config.yaml
image_size: 48
codebook_size: 1024
optimizer: "normuon"
orthogonalizer: "polar_express"
batch_size: 384
lr_schedule: "wsd"
Rows from block 11 of the encoder of a small image VQ-VAE, named by matrix and row number. Rows with one number belong to one neuron. Each number is 50 + 10 x the weight over its row's rms, rounded and kept within 0 to 99. All counts start at 0. After the name is the row's rms in percent of the matrix's.
After each neuron's rows are labels from the 100 images, of 14848, where the neuron reaches its highest value: "strongest on" is what is common among them. Only what is clearly more common there than usual is listed. The data: photos of plants, animals and fungi (iNaturalist). In brackets: how many of the 100.
# fc1: MLP up (encoder.blocks.11.mlp.fc1.weight, 768x192), inputs 0-95
# fc2: MLP down (encoder.blocks.11.mlp.fc2.weight, 192x768, transposed), outputs 0-95

fc1.489 104:64 48 48 43 35 38 51 44 41 57 55 59 42 55 45 48 70 35 24 55 61 37 55 45 45 45 47 68 53 37 45 46 47 57 42 61 15 59 48 55 53 54 54 56 55 32 51 48 40 66 46 60 56 41 54 52 58 65 53 55 26 47 49 49 53 64 48 37 54 48 46 48 44 59 49 56 50 58 50 47 37 43 48 38 56 45 38 52 39 48 55 60 48 49 59 60
fc2.489 066:51 53 62 34 73 61 49 42 45 22 60 69 47 54 48 50 53 61 49 46 65 63 41 44 60 42 42 51 55 49 47 55 53 39 43 50 65 55 52 41 40 48 58 41 65 55 50 49 63 78 56 53 49 66 58 48 38 50 38 51 56 27 44 61 55 62 58 51 34 45 61 65 65 51 52 46 55 43 48 50 55 50 34 47 53 67 60 46 37 34 52 46 54 57 53 34
strongest on: order Passeriformes (51)

fc1.64 092:31 52 36 47 51 65 46 60 49 44 31 52 31 49 54 64 45 41 38 64 73 60 44 48 69 53 51 54 55 39 60 62 52 49 57 45 73 70 41 26 51 60 47 54 58 40 55 36 37 71 57 57 47 59 73 49 48 46 55 50 44 53 36 65 43 71 49 50 56 55 53 40 35 39 41 48 47 57 59 55 43 32 59 49 60 62 58 60 52 53 66 45 38 57 41 38
fc2.64 100:61 42 59 60 40 46 56 27 56 54 69 48 74 31 46 41 53 49 50 39 32 56 69 58 41 42 41 41 46 67 55 52 64 53 53 71 37 27 52 77 41 48 55 49 53 43 45 57 48 29 48 53 38 40 47 35 47 57 51 49 38 52 49 48 50 38 59 39 45 34 48 54 58 62 53 55 39 30 42 62 42 66 53 44 39 21 41 44 62 50 47 42 66 58 51 65
strongest on: phylum Arthropoda (68); class Insecta (67); order Coleoptera (26)

fc1.218 098:41 58 43 52 52 58 41 51 55 39 28 58 70 46 51 46 53 51 49 48 40 46 45 65 46 40 46 40 62 74 54 46 43 56 55 56 58 49 60 61 62 44 65 39 46 41 60 45 44 52 43 48 42 41 41 51 57 67 75 50 30 60 49 32 56 36 50 44 51 48 50 47 61 45 25 63 56 60 42 68 49 52 44 60 45 54 52 51 36 46 40 29 27 30 70 43
fc2.218 077:44 51 63 51 48 46 59 47 43 46 59 53 21 60 49 62 37 49 45 50 74 51 48 25 52 56 50 50 40 28 59 58 56 48 47 35 48 33 46 36 39 45 47 65 47 62 44 47 52 49 53 48 57 66 59 47 31 34 44 64 43 60 55 58 60 43 62 56 48 48 40 55 56 54 68 47 56 51 76 33 52 65 57 41 58 46 45 40 67 49 61 60 68 70 56 48
strongest on: order Passeriformes (52)

fc1.397 090:65 59 56 59 59 45 63 58 60 65 52 52 48 50 61 53 44 47 61 44 32 45 42 48 48 56 42 29 58 25 48 38 42 38 45 54 51 66 44 56 44 38 47 55 55 61 36 24 42 57 50 38 46 48 60 54 48 39 55 64 48 58 29 30 37 34 52 50 44 46 59 36 53 49 59 53 56 52 44 56 47 34 20 62 47 54 55 44 48 67 57 40 52 47 51 50
fc2.397 094:49 48 44 56 50 50 39 46 43 46 53 42 52 42 41 54 46 64 65 40 56 49 56 59 49 67 67 49 49 44 62 26 63 67 53 42 51 39 47 38 62 48 38 49 70 58 46 38 57 50 45 55 45 63 46 55 39 51 58 39 53 41 38 52 52 68 63 43 68 61 43 70 53 58 36 49 39 45 57 42 52 55 49 41 56 55 66 53 56 54 49 43 29 51 46 40
strongest on: phylum Arthropoda (68); class Insecta (67); order Lepidoptera (31)

fc1.593 110:43 32 37 38 60 60 33 64 52 30 42 56 45 47 99 64 55 52 69 45 72 51 54 42 34 50 40 75 66 47 49 36 49 48 41 57 53 59 41 64 59 57 42 52 49 36 48 53 35 50 47 32 51 46 43 55 41 34 46 50 41 46 32 59 49 30 61 45 44 54 51 63 43 34 48 48 42 48 45 51 41 57 36 51 43 36 42 53 36 51 42 47 46 47 41 49
fc2.593 137:63 72 63 52 36 38 73 38 60 64 56 48 56 53 08 32 46 37 51 48 19 43 47 58 61 56 59 20 50 60 50 59 58 48 53 48 43 54 55 51 40 54 46 45 41 54 57 53 54 61 54 66 36 70 53 36 61 64 43 35 41 52 51 43 64 53 52 57 54 47 45 50 49 78 60 52 51 45 50 55 64 42 56 50 41 58 51 52 56 45 48 43 53 60 52 46
strongest on: phylum Arthropoda (64); class Insecta (62); order Hymenoptera (27)

fc1.285 104:61 63 46 72 54 50 49 40 53 34 47 72 46 44 45 49 45 56 61 43 30 49 48 63 42 55 47 62 53 49 45 45 56 80 55 48 42 60 63 49 39 48 34 46 45 38 29 53 34 31 51 40 60 54 51 56 45 66 52 46 40 53 50 35 48 44 67 43 56 43 56 52 66 56 43 43 42 51 43 52 65 44 64 51 33 48 32 56 49 30 68 55 76 45 55 59
fc2.285 087:60 26 45 32 51 57 36 56 45 74 52 29 35 62 57 55 42 46 50 59 61 32 35 39 50 48 45 31 38 56 41 56 59 35 51 56 60 33 42 40 61 45 70 59 50 50 64 54 72 58 60 76 39 51 62 40 49 34 56 44 42 52 55 56 48 46 34 58 52 58 53 56 49 50 52 52 64 46 63 39 47 63 37 48 49 60 59 47 43 63 38 44 33 53 50 45
strongest on: order Charadriiformes (26)

fc1.313 101:40 37 55 59 52 67 46 53 42 70 63 45 47 43 47 43 39 42 36 43 51 46 54 48 45 45 50 69 47 37 39 46 58 35 47 39 43 74 36 75 61 71 45 60 73 53 50 45 45 55 34 44 61 40 49 54 52 63 51 48 52 42 44 33 46 59 47 50 43 61 51 59 67 41 39 48 70 53 56 54 46 33 48 56 47 59 51 72 49 54 52 37 35 50 48 55
fc2.313 085:43 51 65 51 53 43 70 49 53 27 45 52 65 49 54 48 50 44 45 46 41 52 53 66 53 60 29 30 48 59 47 54 45 50 60 64 46 30 61 40 31 52 57 49 32 41 44 54 65 50 65 61 47 63 50 47 64 53 47 55 35 49 58 55 60 46 50 55 54 54 39 47 39 68 58 44 42 40 44 51 52 55 40 49 44 27 51 38 32 48 41 59 68 52 52 54
strongest on: phylum Arthropoda (82); class Insecta (80)

fc1.663 116:46 44 41 39 64 66 52 37 34 56 43 62 41 37 57 47 49 78 40 55 45 51 52 59 57 55 62 22 60 52 46 61 50 47 48 52 47 52 57 57 54 60 49 47 54 46 33 50 47 34 68 53 49 48 43 53 36 54 64 44 50 51 50 54 36 41 26 45 45 38 55 45 44 61 31 63 45 76 42 61 26 55 50 48 53 46 46 53 43 45 46 37 41 54 47 62
fc2.663 072:43 43 71 36 39 41 66 57 43 43 42 63 61 49 47 35 42 48 40 55 42 38 58 32 46 47 49 61 54 50 51 36 52 57 33 55 58 56 26 61 51 48 40 57 47 44 61 56 48 59 35 51 62 54 39 30 66 42 75 65 57 48 54 63 57 45 50 56 61 48 38 43 58 44 54 56 54 44 45 47 84 43 45 52 49 53 49 38 45 38 51 46 46 42 43 47
strongest on: order Passeriformes (50)

fc1.240 106:37 40 56 53 58 55 54 49 42 45 47 55 40 42 28 27 55 57 55 48 62 51 33 71 63 54 61 79 43 39 49 58 42 33 50 49 42 81 53 56 52 65 34 51 38 55 63 49 33 61 36 53 68 40 57 47 51 69 46 47 63 66 66 46 53 53 55 52 33 50 47 40 47 46 48 57 60 58 67 45 46 39 51 46 56 56 51 59 38 45 54 37 50 49 50 60
fc2.240 110:54 58 54 55 37 42 56 40 59 46 61 49 71 56 66 56 54 31 41 54 28 49 53 39 50 44 21 28 52 69 52 50 58 47 59 44 45 31 56 53 43 51 57 45 43 48 44 60 66 41 66 53 47 59 45 53 60 46 50 60 40 53 59 49 43 40 41 59 62 46 60 41 53 53 49 43 52 39 36 52 54 54 50 47 52 30 48 41 39 38 48 46 49 59 48 57
strongest on: class Insecta (70); phylum Arthropoda (70); order Lepidoptera (32)

fc1.447 096:37 51 42 47 54 53 51 53 53 46 37 52 44 60 64 51 60 48 33 51 58 54 59 53 56 45 43 53 28 49 43 52 54 45 45 44 29 45 57 54 57 39 44 48 47 41 34 32 56 27 35 46 59 51 52 57 54 60 51 66 56 49 29 64 50 69 38 58 51 53 63 46 58 68 47 42 42 53 55 45 37 52 44 43 41 44 45 63 41 40 43 50 61 45 56 69
fc2.447 146:49 58 72 53 53 55 50 37 46 71 46 57 51 44 06 36 51 65 63 32 46 45 41 59 50 63 47 50 55 53 43 28 49 51 46 62 64 45 48 62 38 48 54 57 79 62 60 51 43 40 59 58 61 47 50 44 51 41 58 45 50 42 56 44 57 38 63 42 42 49 32 62 46 43 57 43 47 47 46 33 55 47 59 51 54 50 63 46 51 61 53 47 35 56 56 50
strongest on: class Insecta (59)

fc1.506 092:36 53 55 72 68 57 63 32 49 48 54 59 44 48 40 53 49 59 42 56 55 54 55 52 41 64 61 48 46 44 40 44 74 69 55 55 77 50 37 46 43 46 41 47 54 41 49 37 51 38 54 37 54 54 50 49 57 49 36 47 36 45 79 57 45 64 31 42 53 48 54 55 46 64 47 35 39 56 43 51 27 38 46 54 58 54 54 53 44 56 51 58 49 51 58 52
fc2.506 098:62 41 45 35 36 50 55 62 38 61 51 49 43 60 71 48 33 34 78 46 45 66 48 62 50 46 39 53 36 57 59 74 40 27 61 49 33 36 50 59 53 54 48 48 32 63 45 51 58 61 55 69 56 40 39 71 50 56 51 51 43 53 51 47 47 50 60 50 59 56 61 45 53 49 53 61 48 60 54 44 71 69 36 50 46 53 52 40 53 54 46 31 51 61 48 50
strongest on: class Aves (87)

fc1.410 106:42 53 49 31 56 42 61 42 45 44 40 67 52 64 55 39 39 50 62 65 53 38 56 54 43 69 49 51 48 44 62 55 56 40 41 63 34 45 27 43 54 52 52 32 50 44 37 46 53 47 56 43 38 65 75 43 48 45 48 59 59 61 57 45 36 62 62 39 61 44 50 40 47 56 58 65 36 61 46 50 50 56 63 56 44 49 45 58 35 45 33 48 31 53 56 57
fc2.410 064:61 30 59 48 58 54 56 53 59 49 55 56 35 61 47 66 45 50 49 42 57 68 40 35 48 45 53 37 36 53 26 54 45 48 51 53 48 43 60 39 44 42 51 60 58 53 54 45 45 62 56 55 46 46 41 58 51 54 53 46 45 48 58 42 61 27 40 48 50 52 46 56 52 47 51 34 53 43 63 48 48 46 46 51 47 55 53 37 58 57 58 53 75 59 44 49
strongest on: class Aves (83)

fc1.10 108:60 58 63 30 40 51 37 55 49 51 32 38 42 73 45 52 49 54 59 50 64 45 55 47 49 44 47 42 38 41 55 51 45 65 51 45 44 42 51 44 54 42 50 54 41 42 46 43 47 63 49 55 81 49 52 62 48 48 52 42 68 50 47 36 41 49 51 49 36 42 73 29 58 52 39 65 40 48 51 54 57 48 58 34 61 48 57 45 59 48 71 51 51 39 43 37
fc2.10 151:53 45 49 57 59 44 49 51 56 58 58 49 59 32 63 62 58 55 52 40 30 51 46 58 62 60 53 66 52 57 43 44 61 44 55 48 45 53 45 57 55 52 43 39 70 66 64 48 45 43 51 37 43 55 47 39 59 42 59 56 40 45 45 56 54 54 52 48 59 59 35 63 41 44 48 34 48 43 46 44 50 39 44 56 25 42 42 48 40 51 43 44 47 70 45 71
strongest on: phylum Arthropoda (74); class Insecta (72); order Lepidoptera (38)

fc1.211 105:70 51 46 59 56 46 60 65 41 53 41 37 58 53 39 46 55 45 64 36 58 56 38 54 36 39 44 47 45 52 53 53 50 38 56 51 43 55 60 53 53 40 46 48 59 38 45 58 42 48 39 34 50 41 64 47 38 44 55 36 56 50 50 53 66 46 56 43 41 46 50 26 66 30 42 71 59 59 48 64 44 43 58 46 51 30 52 60 60 37 30 42 53 55 51 50
fc2.211 070:35 45 52 49 50 51 44 49 55 44 50 57 48 55 61 56 44 61 52 54 53 45 48 49 57 62 64 47 34 45 28 37 61 45 48 56 59 31 48 38 42 52 56 61 55 65 57 60 58 54 61 56 42 54 32 49 59 52 53 55 42 42 49 44 35 56 54 51 66 62 46 50 27 59 41 45 55 41 59 31 54 64 46 61 59 70 57 33 36 51 64 50 53 41 44 45
strongest on: order Passeriformes (52)

fc1.35 109:64 42 69 55 33 52 44 45 54 57 31 43 50 55 24 42 46 29 31 53 52 33 47 55 28 50 48 22 45 36 54 60 61 52 41 63 51 59 52 38 42 52 49 44 38 42 45 43 51 46 46 46 55 52 49 64 47 47 51 44 68 66 61 52 67 41 56 41 54 41 74 42 64 49 55 60 57 38 42 58 48 63 70 52 54 59 43 57 63 55 62 41 38 46 54 47
fc2.35 107:55 64 42 47 58 51 58 56 48 39 60 52 48 44 76 47 49 68 64 41 46 65 38 51 69 45 47 72 46 54 44 45 34 47 53 46 43 46 42 55 49 57 60 62 81 62 47 50 55 66 56 44 46 45 51 45 61 48 54 58 42 41 30 50 42 50 55 55 57 69 40 62 40 58 47 45 46 55 42 50 51 37 25 52 49 40 65 52 35 52 50 57 55 46 42 52
strongest on: phylum Arthropoda (61); class Insecta (59); order Lepidoptera (34)

fc1.83 093:36 56 65 43 57 38 57 43 54 47 43 56 38 37 57 56 41 48 60 58 36 51 58 56 52 36 39 43 65 57 46 64 61 48 40 47 45 50 71 52 47 44 39 51 41 36 47 43 77 60 28 53 51 60 51 43 46 53 48 48 44 61 48 50 57 46 51 44 55 36 59 69 45 55 55 42 44 63 40 41 61 44 41 64 57 51 49 51 49 46 65 52 31 35 39 45
fc2.83 133:65 47 26 50 48 50 38 56 58 68 42 50 72 50 58 52 56 38 51 44 59 53 60 57 47 54 62 59 49 46 53 42 49 64 45 42 44 65 59 55 66 64 59 46 45 61 55 50 15 30 64 62 65 42 53 58 47 47 52 48 54 41 52 59 31 62 53 54 37 73 51 33 50 35 43 57 48 49 39 64 31 62 66 41 49 44 34 43 49 60 52 56 61 59 53 58
strongest on: order Passeriformes (53)

fc1.328 104:69 55 58 58 37 57 58 57 59 66 48 52 57 51 50 50 58 39 37 46 31 62 50 45 46 33 36 31 57 53 34 58 79 58 52 46 50 45 49 49 58 49 36 44 45 63 33 52 60 46 59 35 46 46 35 46 45 54 44 62 58 44 48 42 59 70 47 36 37 41 50 44 65 65 52 61 55 52 67 44 52 48 68 53 56 44 41 49 56 59 56 46 43 57 50 45
fc2.328 088:50 43 76 49 65 65 37 43 40 42 65 47 43 44 40 42 42 66 39 55 64 56 42 43 47 58 58 66 31 53 44 35 54 36 47 76 59 35 57 58 42 54 53 56 41 53 62 63 42 48 56 54 34 50 46 41 59 52 50 42 29 52 63 55 59 37 53 53 58 60 58 40 52 50 52 42 46 35 41 48 66 46 41 49 36 53 58 46 41 44 49 57 51 53 51 56
strongest on: phylum Arthropoda (70); class Insecta (68)

fc1.290 095:49 48 36 62 54 43 47 47 56 64 55 46 68 46 55 51 42 42 50 50 31 38 59 53 55 64 53 51 63 41 46 62 49 56 43 62 62 47 56 49 53 48 73 53 47 81 40 45 26 42 43 65 59 45 34 54 80 36 34 64 45 63 48 67 47 55 51 51 32 40 64 49 37 40 53 43 51 65 42 62 44 54 45 59 33 59 46 56 40 54 50 50 56 59 63 66
fc2.290 083:50 44 58 44 53 50 43 64 36 56 41 51 40 52 60 58 57 51 59 47 63 50 34 52 52 43 51 54 38 65 53 33 56 46 60 36 54 43 51 47 45 64 36 58 38 26 45 49 83 51 53 29 40 55 42 51 38 60 52 38 57 33 54 46 47 49 49 44 74 70 42 41 62 66 47 43 57 54 46 34 62 49 68 42 71 47 57 43 58 51 45 54 62 38 48 45
strongest on: class Aves (89); order Passeriformes (51)

fc1.99 092:41 53 55 55 48 35 47 64 53 54 49 51 51 42 50 66 48 77 55 53 60 43 65 46 67 60 64 54 61 56 59 61 51 47 32 35 71 46 39 42 62 46 37 31 54 59 62 33 55 36 56 56 58 44 44 58 57 55 40 51 64 52 63 52 46 45 59 51 58 45 50 50 59 60 68 56 46 39 45 40 38 64 41 49 39 42 31 49 55 57 34 59 60 43 46 54
fc2.99 110:53 38 51 37 52 58 27 36 57 45 55 40 39 48 53 41 43 20 53 64 44 45 47 52 38 50 61 34 45 37 34 44 69 47 70 67 43 57 53 50 53 36 46 69 39 38 41 43 39 47 39 57 45 53 44 49 43 43 64 56 47 52 60 56 55 63 53 48 48 69 49 59 34 47 50 48 56 62 60 57 56 47 54 43 50 49 68 55 54 47 47 46 53 56 49 53
strongest on: class Aves (87)

fc1.288 105:75 52 55 54 51 37 57 64 47 51 44 49 43 63 60 54 51 45 65 48 59 39 60 79 56 55 51 57 54 37 63 39 51 45 56 47 38 53 64 53 39 51 69 42 42 72 56 33 58 52 43 48 35 59 70 36 50 54 45 50 45 53 53 68 42 76 62 52 35 40 47 50 56 61 51 49 62 54 36 50 42 56 35 43 51 64 38 44 51 60 47 36 46 55 42 56
fc2.288 079:40 50 52 36 53 38 47 34 51 42 46 50 52 57 63 61 49 63 38 62 48 54 46 28 36 42 42 36 31 34 37 61 50 56 44 61 40 48 45 49 47 48 19 52 51 43 50 52 42 66 58 47 42 42 43 58 56 57 45 58 40 37 55 51 56 28 49 57 54 53 57 55 54 51 37 63 62 36 60 51 61 54 71 53 54 39 78 49 40 38 50 48 59 40 59 42
strongest on: phylum Chordata (92); class Aves (91)

fc1.213 099:38 43 48 48 46 51 56 28 46 46 30 45 51 54 53 42 55 46 55 58 52 38 58 44 57 55 50 42 40 46 44 49 53 33 57 46 55 38 66 60 62 54 42 64 51 38 48 46 41 52 45 43 57 75 43 40 42 47 44 62 62 51 44 41 43 60 50 30 67 62 46 39 64 44 52 57 41 68 52 51 30 29 44 54 79 37 52 62 54 34 46 41 54 44 70 68
fc2.213 066:62 39 41 53 49 49 54 67 39 32 37 50 33 65 47 51 50 49 40 46 54 71 46 53 61 47 44 41 56 55 45 53 38 60 44 52 39 46 43 60 43 59 52 60 49 42 50 38 51 72 51 42 48 56 47 45 71 46 68 55 54 55 53 41 43 44 39 58 52 38 69 41 35 49 40 43 61 45 51 60 55 51 47 40 46 68 48 41 61 64 29 61 56 51 61 43
strongest on: order Passeriformes (52)

fc1.693 108:46 58 41 49 55 64 29 50 59 47 62 56 55 36 44 51 51 36 59 72 55 58 61 43 54 50 54 40 56 55 48 53 35 54 71 62 43 59 56 53 49 55 27 35 69 53 46 57 43 46 61 62 63 41 39 55 38 45 39 42 48 52 51 58 66 59 54 41 44 62 59 45 42 48 31 53 50 46 48 71 45 35 38 71 33 66 43 58 76 49 49 44 42 56 36 42
fc2.693 087:56 40 63 42 45 29 64 53 43 56 58 48 49 60 70 54 45 59 45 34 54 42 47 45 47 44 57 45 43 45 40 64 52 33 36 42 51 43 45 39 56 56 54 61 24 47 60 40 57 64 52 34 40 51 50 49 59 46 50 54 57 47 38 46 32 33 46 54 65 31 45 45 55 51 52 45 47 44 61 51 59 68 53 45 59 35 60 48 22 48 49 56 56 46 60 50
strongest on: order Charadriiformes (27)

fc1.441 099:48 54 48 50 37 51 62 50 49 60 47 32 55 49 57 33 57 44 31 47 46 49 68 42 53 47 64 58 59 47 62 36 50 44 49 41 48 31 52 37 56 48 40 42 55 62 52 26 53 55 55 68 62 62 53 44 40 53 51 52 72 61 44 53 35 55 62 52 39 45 48 30 48 42 50 62 37 49 64 48 72 39 56 35 39 50 36 53 59 51 43 37 46 62 36 47
fc2.441 087:56 37 54 47 61 67 62 48 63 53 55 51 41 47 51 63 61 69 43 78 52 46 37 53 51 33 48 43 40 41 30 65 43 39 59 76 50 38 54 43 44 40 59 64 52 44 57 39 51 60 51 37 25 34 45 69 64 59 60 43 42 36 52 50 66 37 47 52 54 46 50 50 36 48 53 54 55 41 46 57 60 61 57 63 61 54 57 49 67 43 48 46 71 37 55 44
strongest on: phylum Arthropoda (61); class Insecta (60)

fc1.616 084:45 44 59 54 58 45 46 41 54 56 63 74 77 40 40 61 61 44 58 52 61 68 42 86 36 72 36 50 57 49 49 71 43 59 55 58 53 41 54 36 50 35 72 56 49 30 62 53 62 42 53 61 52 33 40 60 51 51 53 45 63 32 36 58 67 59 46 45 54 54 53 24 49 53 65 48 42 48 40 57 63 48 44 34 54 51 33 49 38 64 66 50 47 39 39 41
fc2.616 107:61 38 51 37 47 50 56 54 49 61 59 43 23 59 55 42 35 39 48 40 32 26 65 29 68 36 54 46 52 47 61 40 72 40 48 54 53 75 50 58 51 52 36 44 40 62 36 51 38 50 44 33 51 71 41 49 51 51 53 57 39 64 45 52 31 52 56 58 60 36 60 57 61 52 40 50 57 52 51 40 56 48 56 62 48 37 57 38 41 45 46 48 59 62 59 50
strongest on: order Charadriiformes (25)

fc1.39 103:43 45 34 46 48 42 63 77 52 44 59 47 62 48 39 50 60 46 42 57 63 61 44 38 54 62 50 42 51 60 60 47 28 68 37 31 50 57 35 54 55 57 61 47 46 53 60 64 41 36 43 40 51 46 49 54 51 65 54 44 15 65 37 31 67 48 37 63 47 44 57 35 45 50 61 65 38 57 48 42 40 62 51 48 51 36 57 38 47 46 36 55 44 56 45 57
fc2.39 097:56 45 49 45 51 58 40 26 54 47 56 58 56 62 46 44 44 41 56 41 44 64 44 60 51 47 55 50 44 47 46 53 48 44 51 57 60 31 59 42 43 43 57 67 50 53 36 60 43 54 45 60 57 56 63 51 42 44 49 41 54 55 41 56 62 51 57 37 49 29 46 40 60 53 40 43 47 45 61 39 55 49 55 50 58 49 37 59 55 55 54 64 48 41 34 45
strongest on: phylum Chordata (94); class Aves (93); order Accipitriformes (29)

fc1.511 093:36 42 46 54 68 61 50 55 55 48 38 47 50 40 49 55 41 54 64 47 52 47 46 47 65 54 46 43 54 78 45 58 44 48 51 53 56 55 63 47 37 56 57 47 50 57 61 46 58 52 34 34 47 52 48 47 52 57 76 63 51 48 51 53 31 63 60 57 46 42 53 46 47 57 55 43 51 54 53 54 61 52 52 29 46 60 49 48 40 33 34 45 45 49 55 51
fc2.511 110:51 73 45 54 38 40 36 43 56 43 45 56 57 52 49 45 45 40 52 53 49 56 52 57 35 54 49 53 43 19 52 39 51 61 51 30 40 55 49 62 52 53 55 49 51 43 42 50 49 38 66 64 66 48 53 50 39 38 43 48 52 48 46 50 60 52 45 56 45 63 49 50 48 34 40 40 52 55 59 39 33 55 55 59 63 39 46 49 50 66 58 60 62 50 46 52
strongest on: order Passeriformes (53)

fc1.654 106:66 49 25 60 62 38 52 40 45 47 48 48 63 34 44 35 61 60 54 63 44 69 56 40 42 56 64 58 55 53 49 33 44 51 43 46 56 48 56 55 52 47 42 46 55 58 45 44 63 45 45 52 59 40 46 40 49 45 39 36 65 64 48 50 36 61 52 47 58 38 48 52 43 51 64 63 59 61 48 51 40 39 49 50 46 70 64 40 74 61 33 42 41 57 58 61
fc2.654 080:54 40 54 54 42 64 43 65 43 64 63 48 35 51 64 53 37 49 54 56 55 35 50 52 49 39 51 36 58 50 52 58 64 47 48 71 59 29 54 47 48 41 60 64 53 52 56 58 53 70 60 49 37 40 46 55 38 38 53 43 42 33 61 37 36 61 49 31 57 52 44 43 52 47 42 47 52 48 46 43 55 43 53 55 48 56 46 46 67 47 57 51 61 45 45 44
strongest on: phylum Chordata (93); class Aves (89)