config.yaml
model: "image VQ-VAE"
dataset: "photos of plants, animals and fungi (iNaturalist)"
train_examples: 38949
image_size: 48
crop_scale_min: 0.7
horizontal_flip: true
bottleneck: "vq"
downsampling_factor: 8
encoder_arch: "vit"
encoder_norm: "layernorm"
encoder_norm_position: "pre"
encoder_activation: "silu"
encoder_mlp_ratio: 4
encoder_head_dim: 32
encoder_fused_qkv: true
encoder_bias: "none"
encoder_qk_norm: false
encoder_layer_scale_init: 0.01
encoder_parallel_block: false
encoder_inner_norm: false
encoder_drop_path: 0.1
encoder_patch_size: [8, 8]
encoder_conv_stem: false
encoder_layers: 12
encoder_width: 192
encoder_positions: "learned"
loss: "mse"
latent_channels: 16
decoder_norm: "batchnorm"
decoder_activation: "silu"
decoder_channel_attention: "eca"
decoder_widths: [32, 64, 64, 64]
decoder_blocks_per_level: 3
decoder_block: "basic"
decoder_attention: false
decoder_upsampling: "nearest_conv"
codebook_size: 1024
init: "torch_default"
residual_init: "scaled_by_depth"
optimizer: "normuon"
muon_scale: "spectral"
learning_rate: 0.011
momentum: 0.9
nesterov: true
orthogonalizer: "polar_express"
adamw_lr_other_params: 0.00091
max_steps: 15200
batch_size: 384
epochs: 149.9
lr_schedule: "wsd"
decay_fraction: 0.4
final_lr_fraction: 0.01
warmup_steps: 1520
weight_decay: 0.07
adamw_weight_decay_other_params: 0.05
Rows from block 3 of the decoder of a small image VQ-VAE, named by matrix and row number. Rows with one number belong to one channel. Each number is 500 + 25 x the weight over its row's rms, rounded and kept within 0 to 999. All counts start at 0. Numbers have three digits each.
After each channel's rows are labels from the 100 images, of 14848, where the channel reaches its highest value: "colour at peak" is the nearest of a few named colours to the mean colour under the peak; "top examples" is what is common among them. Only what is clearly more common there than usual is listed. The data: photos of plants, animals and fungi (iNaturalist). In brackets: how many of the 100, against the usual share in percent.
# convs0: first 3x3 conv (decoder.decb.0.1.convs.0.weight, 64x64x3x3, each kernel summed), inputs 0-63
# convs1: second 3x3 conv (decoder.decb.0.1.convs.1.weight, 64x64x3x3, transposed, each kernel summed), outputs 0-63

convs0.54:486504403525483517492492503521498512513484507514495485508504447488528497497517480511509502494543485508504504549472499470508529479475493485499520471502445520476471483463459452476499504482538491
convs1.54:484479435534494496516506520482464520565504509495518504550508495456523502517519519486500506481501538532501502472493494510479524520494495521512484489493522479563500522518511438511526455520495530
colour at peak: pink (28 vs 10.7)
top examples: order Lepidoptera (32 vs 13.7)

convs0.6:492516488467510514535498526473506515466519545524487546507488473467481526479528523483499484476507505514527500464503472514474514502486553554471508475519517490532535538486499501540457473513502548
convs1.6:506505509538507502458498491519502486492533558522495449522489506573507511519475485468442495514481480514458517499485492498486512473503510528477496471487499488518489512521504509519445487457478548
colour at peak: white (36 vs 6.3)
top examples: class Aves (90 vs 55.1)

convs0.2:521475490474493517487493463506525536464491426505507517456486514543476494479538476497525503488562476517487460481514501447496514499488499516470448481501521497499526480480487501502532476524491483
convs1.2:505487459488478478538487473518454512524492480486482536448517528547497501531532468520438482491469491481504516464487513516504489503485539488509478493501481534507480534442475502474510523482491525
colour at peak: white (59 vs 6.3)
top examples: class Aves (85 vs 55.1)

convs0.62:520490473521503504471495489477510513504469496507489481519537495502501518477501511369533487522492492505476487481458519471480513489544503480511509486514477498509549504494483495525478486518520489
convs1.62:479490462502521508473527539526557508492493485507495505521492488505479486500534488397529481496483503511530507514528504476440487517510516496485514461506545494514505503531507494509503503519493451
colour at peak: white (25 vs 6.3)
top examples: class Aves (85 vs 55.1); order Passeriformes (52 vs 25)

convs0.13:448477471518478530534497497487490494480470597519507472469489521508511524533523523510492459496515486511489527492481493503528509496524521495540559486464517504478503488474492502520480525498483529
convs1.13:507519516458528528477499505490506515488519485487491496472532497478513520470483449480495517524495444495493503533524506473515501515525458555443535496498472493460530509525546507481491477539526526
colour at peak: black (41 vs 4.3)
top examples: class Aves (89 vs 55.1); order Passeriformes (59 vs 25)

convs0.43:471527487457482493523489528474494500469501601485469504495477507496510528495490499470509490484544500490457517487501453494488484507510495507492566483519492520498520502493496491511515514446486540
convs1.43:536495498494559502463500457505497522464518527477486485487498497529483487544497521477522543514491472472512488510498532486525505520507507541471492485453477480524515519536577515494484484491508540
colour at peak: pink (34 vs 10.7)
top examples: order Passeriformes (51 vs 25)

convs0.10:471500493511499485479484463480510530495511458475469521471488505507489556486519512465476530484496541456523462480513466490487519491504513453488468505496531434469467517512460505523506535509523495
convs1.10:510493526491475506521523521558501469505512457509528494499496503514458491496513476482521474465487490536498481500506512469506519504569531502509513491514495537515507487481474490485489443537533424
colour at peak: white (37 vs 6.3)
top examples: class Aves (87 vs 55.1)

convs0.17:521455492547481459457506511508467534525493507485462486502490498503506485460512500477546491448468473454506528503488468544527533455498507486473497540489489506507514491466524518536483496509497499
convs1.17:541516495487540518534513511461474519504501505496477498457502498492492480477496575546481518510468513499525458518475524488551523529457511494508491463490464477511502474517481516483491524456478510
colour at peak: white (48 vs 6.3)
top examples: phylum Chordata (93 vs 60.9); class Aves (92 vs 55.1)

convs0.51:488498508479516533460496499504464498492420514516502508493538469479486506530434523499496475483517536476490491501494500504498526489463485494484465487510526502489488484496493492508484488478595522
convs1.51:551507485496471495528496497480533528511477503489521487493495485490497492467495477483510506514508507523507501523547477545525546514521512472489514507456478506493486480517502522484532509609489534
colour at peak: pink (41 vs 10.7); white (40 vs 6.3)
top examples: class Aves (85 vs 55.1); order Charadriiformes (38 vs 7.6); family: Laridae (30 vs 2.6)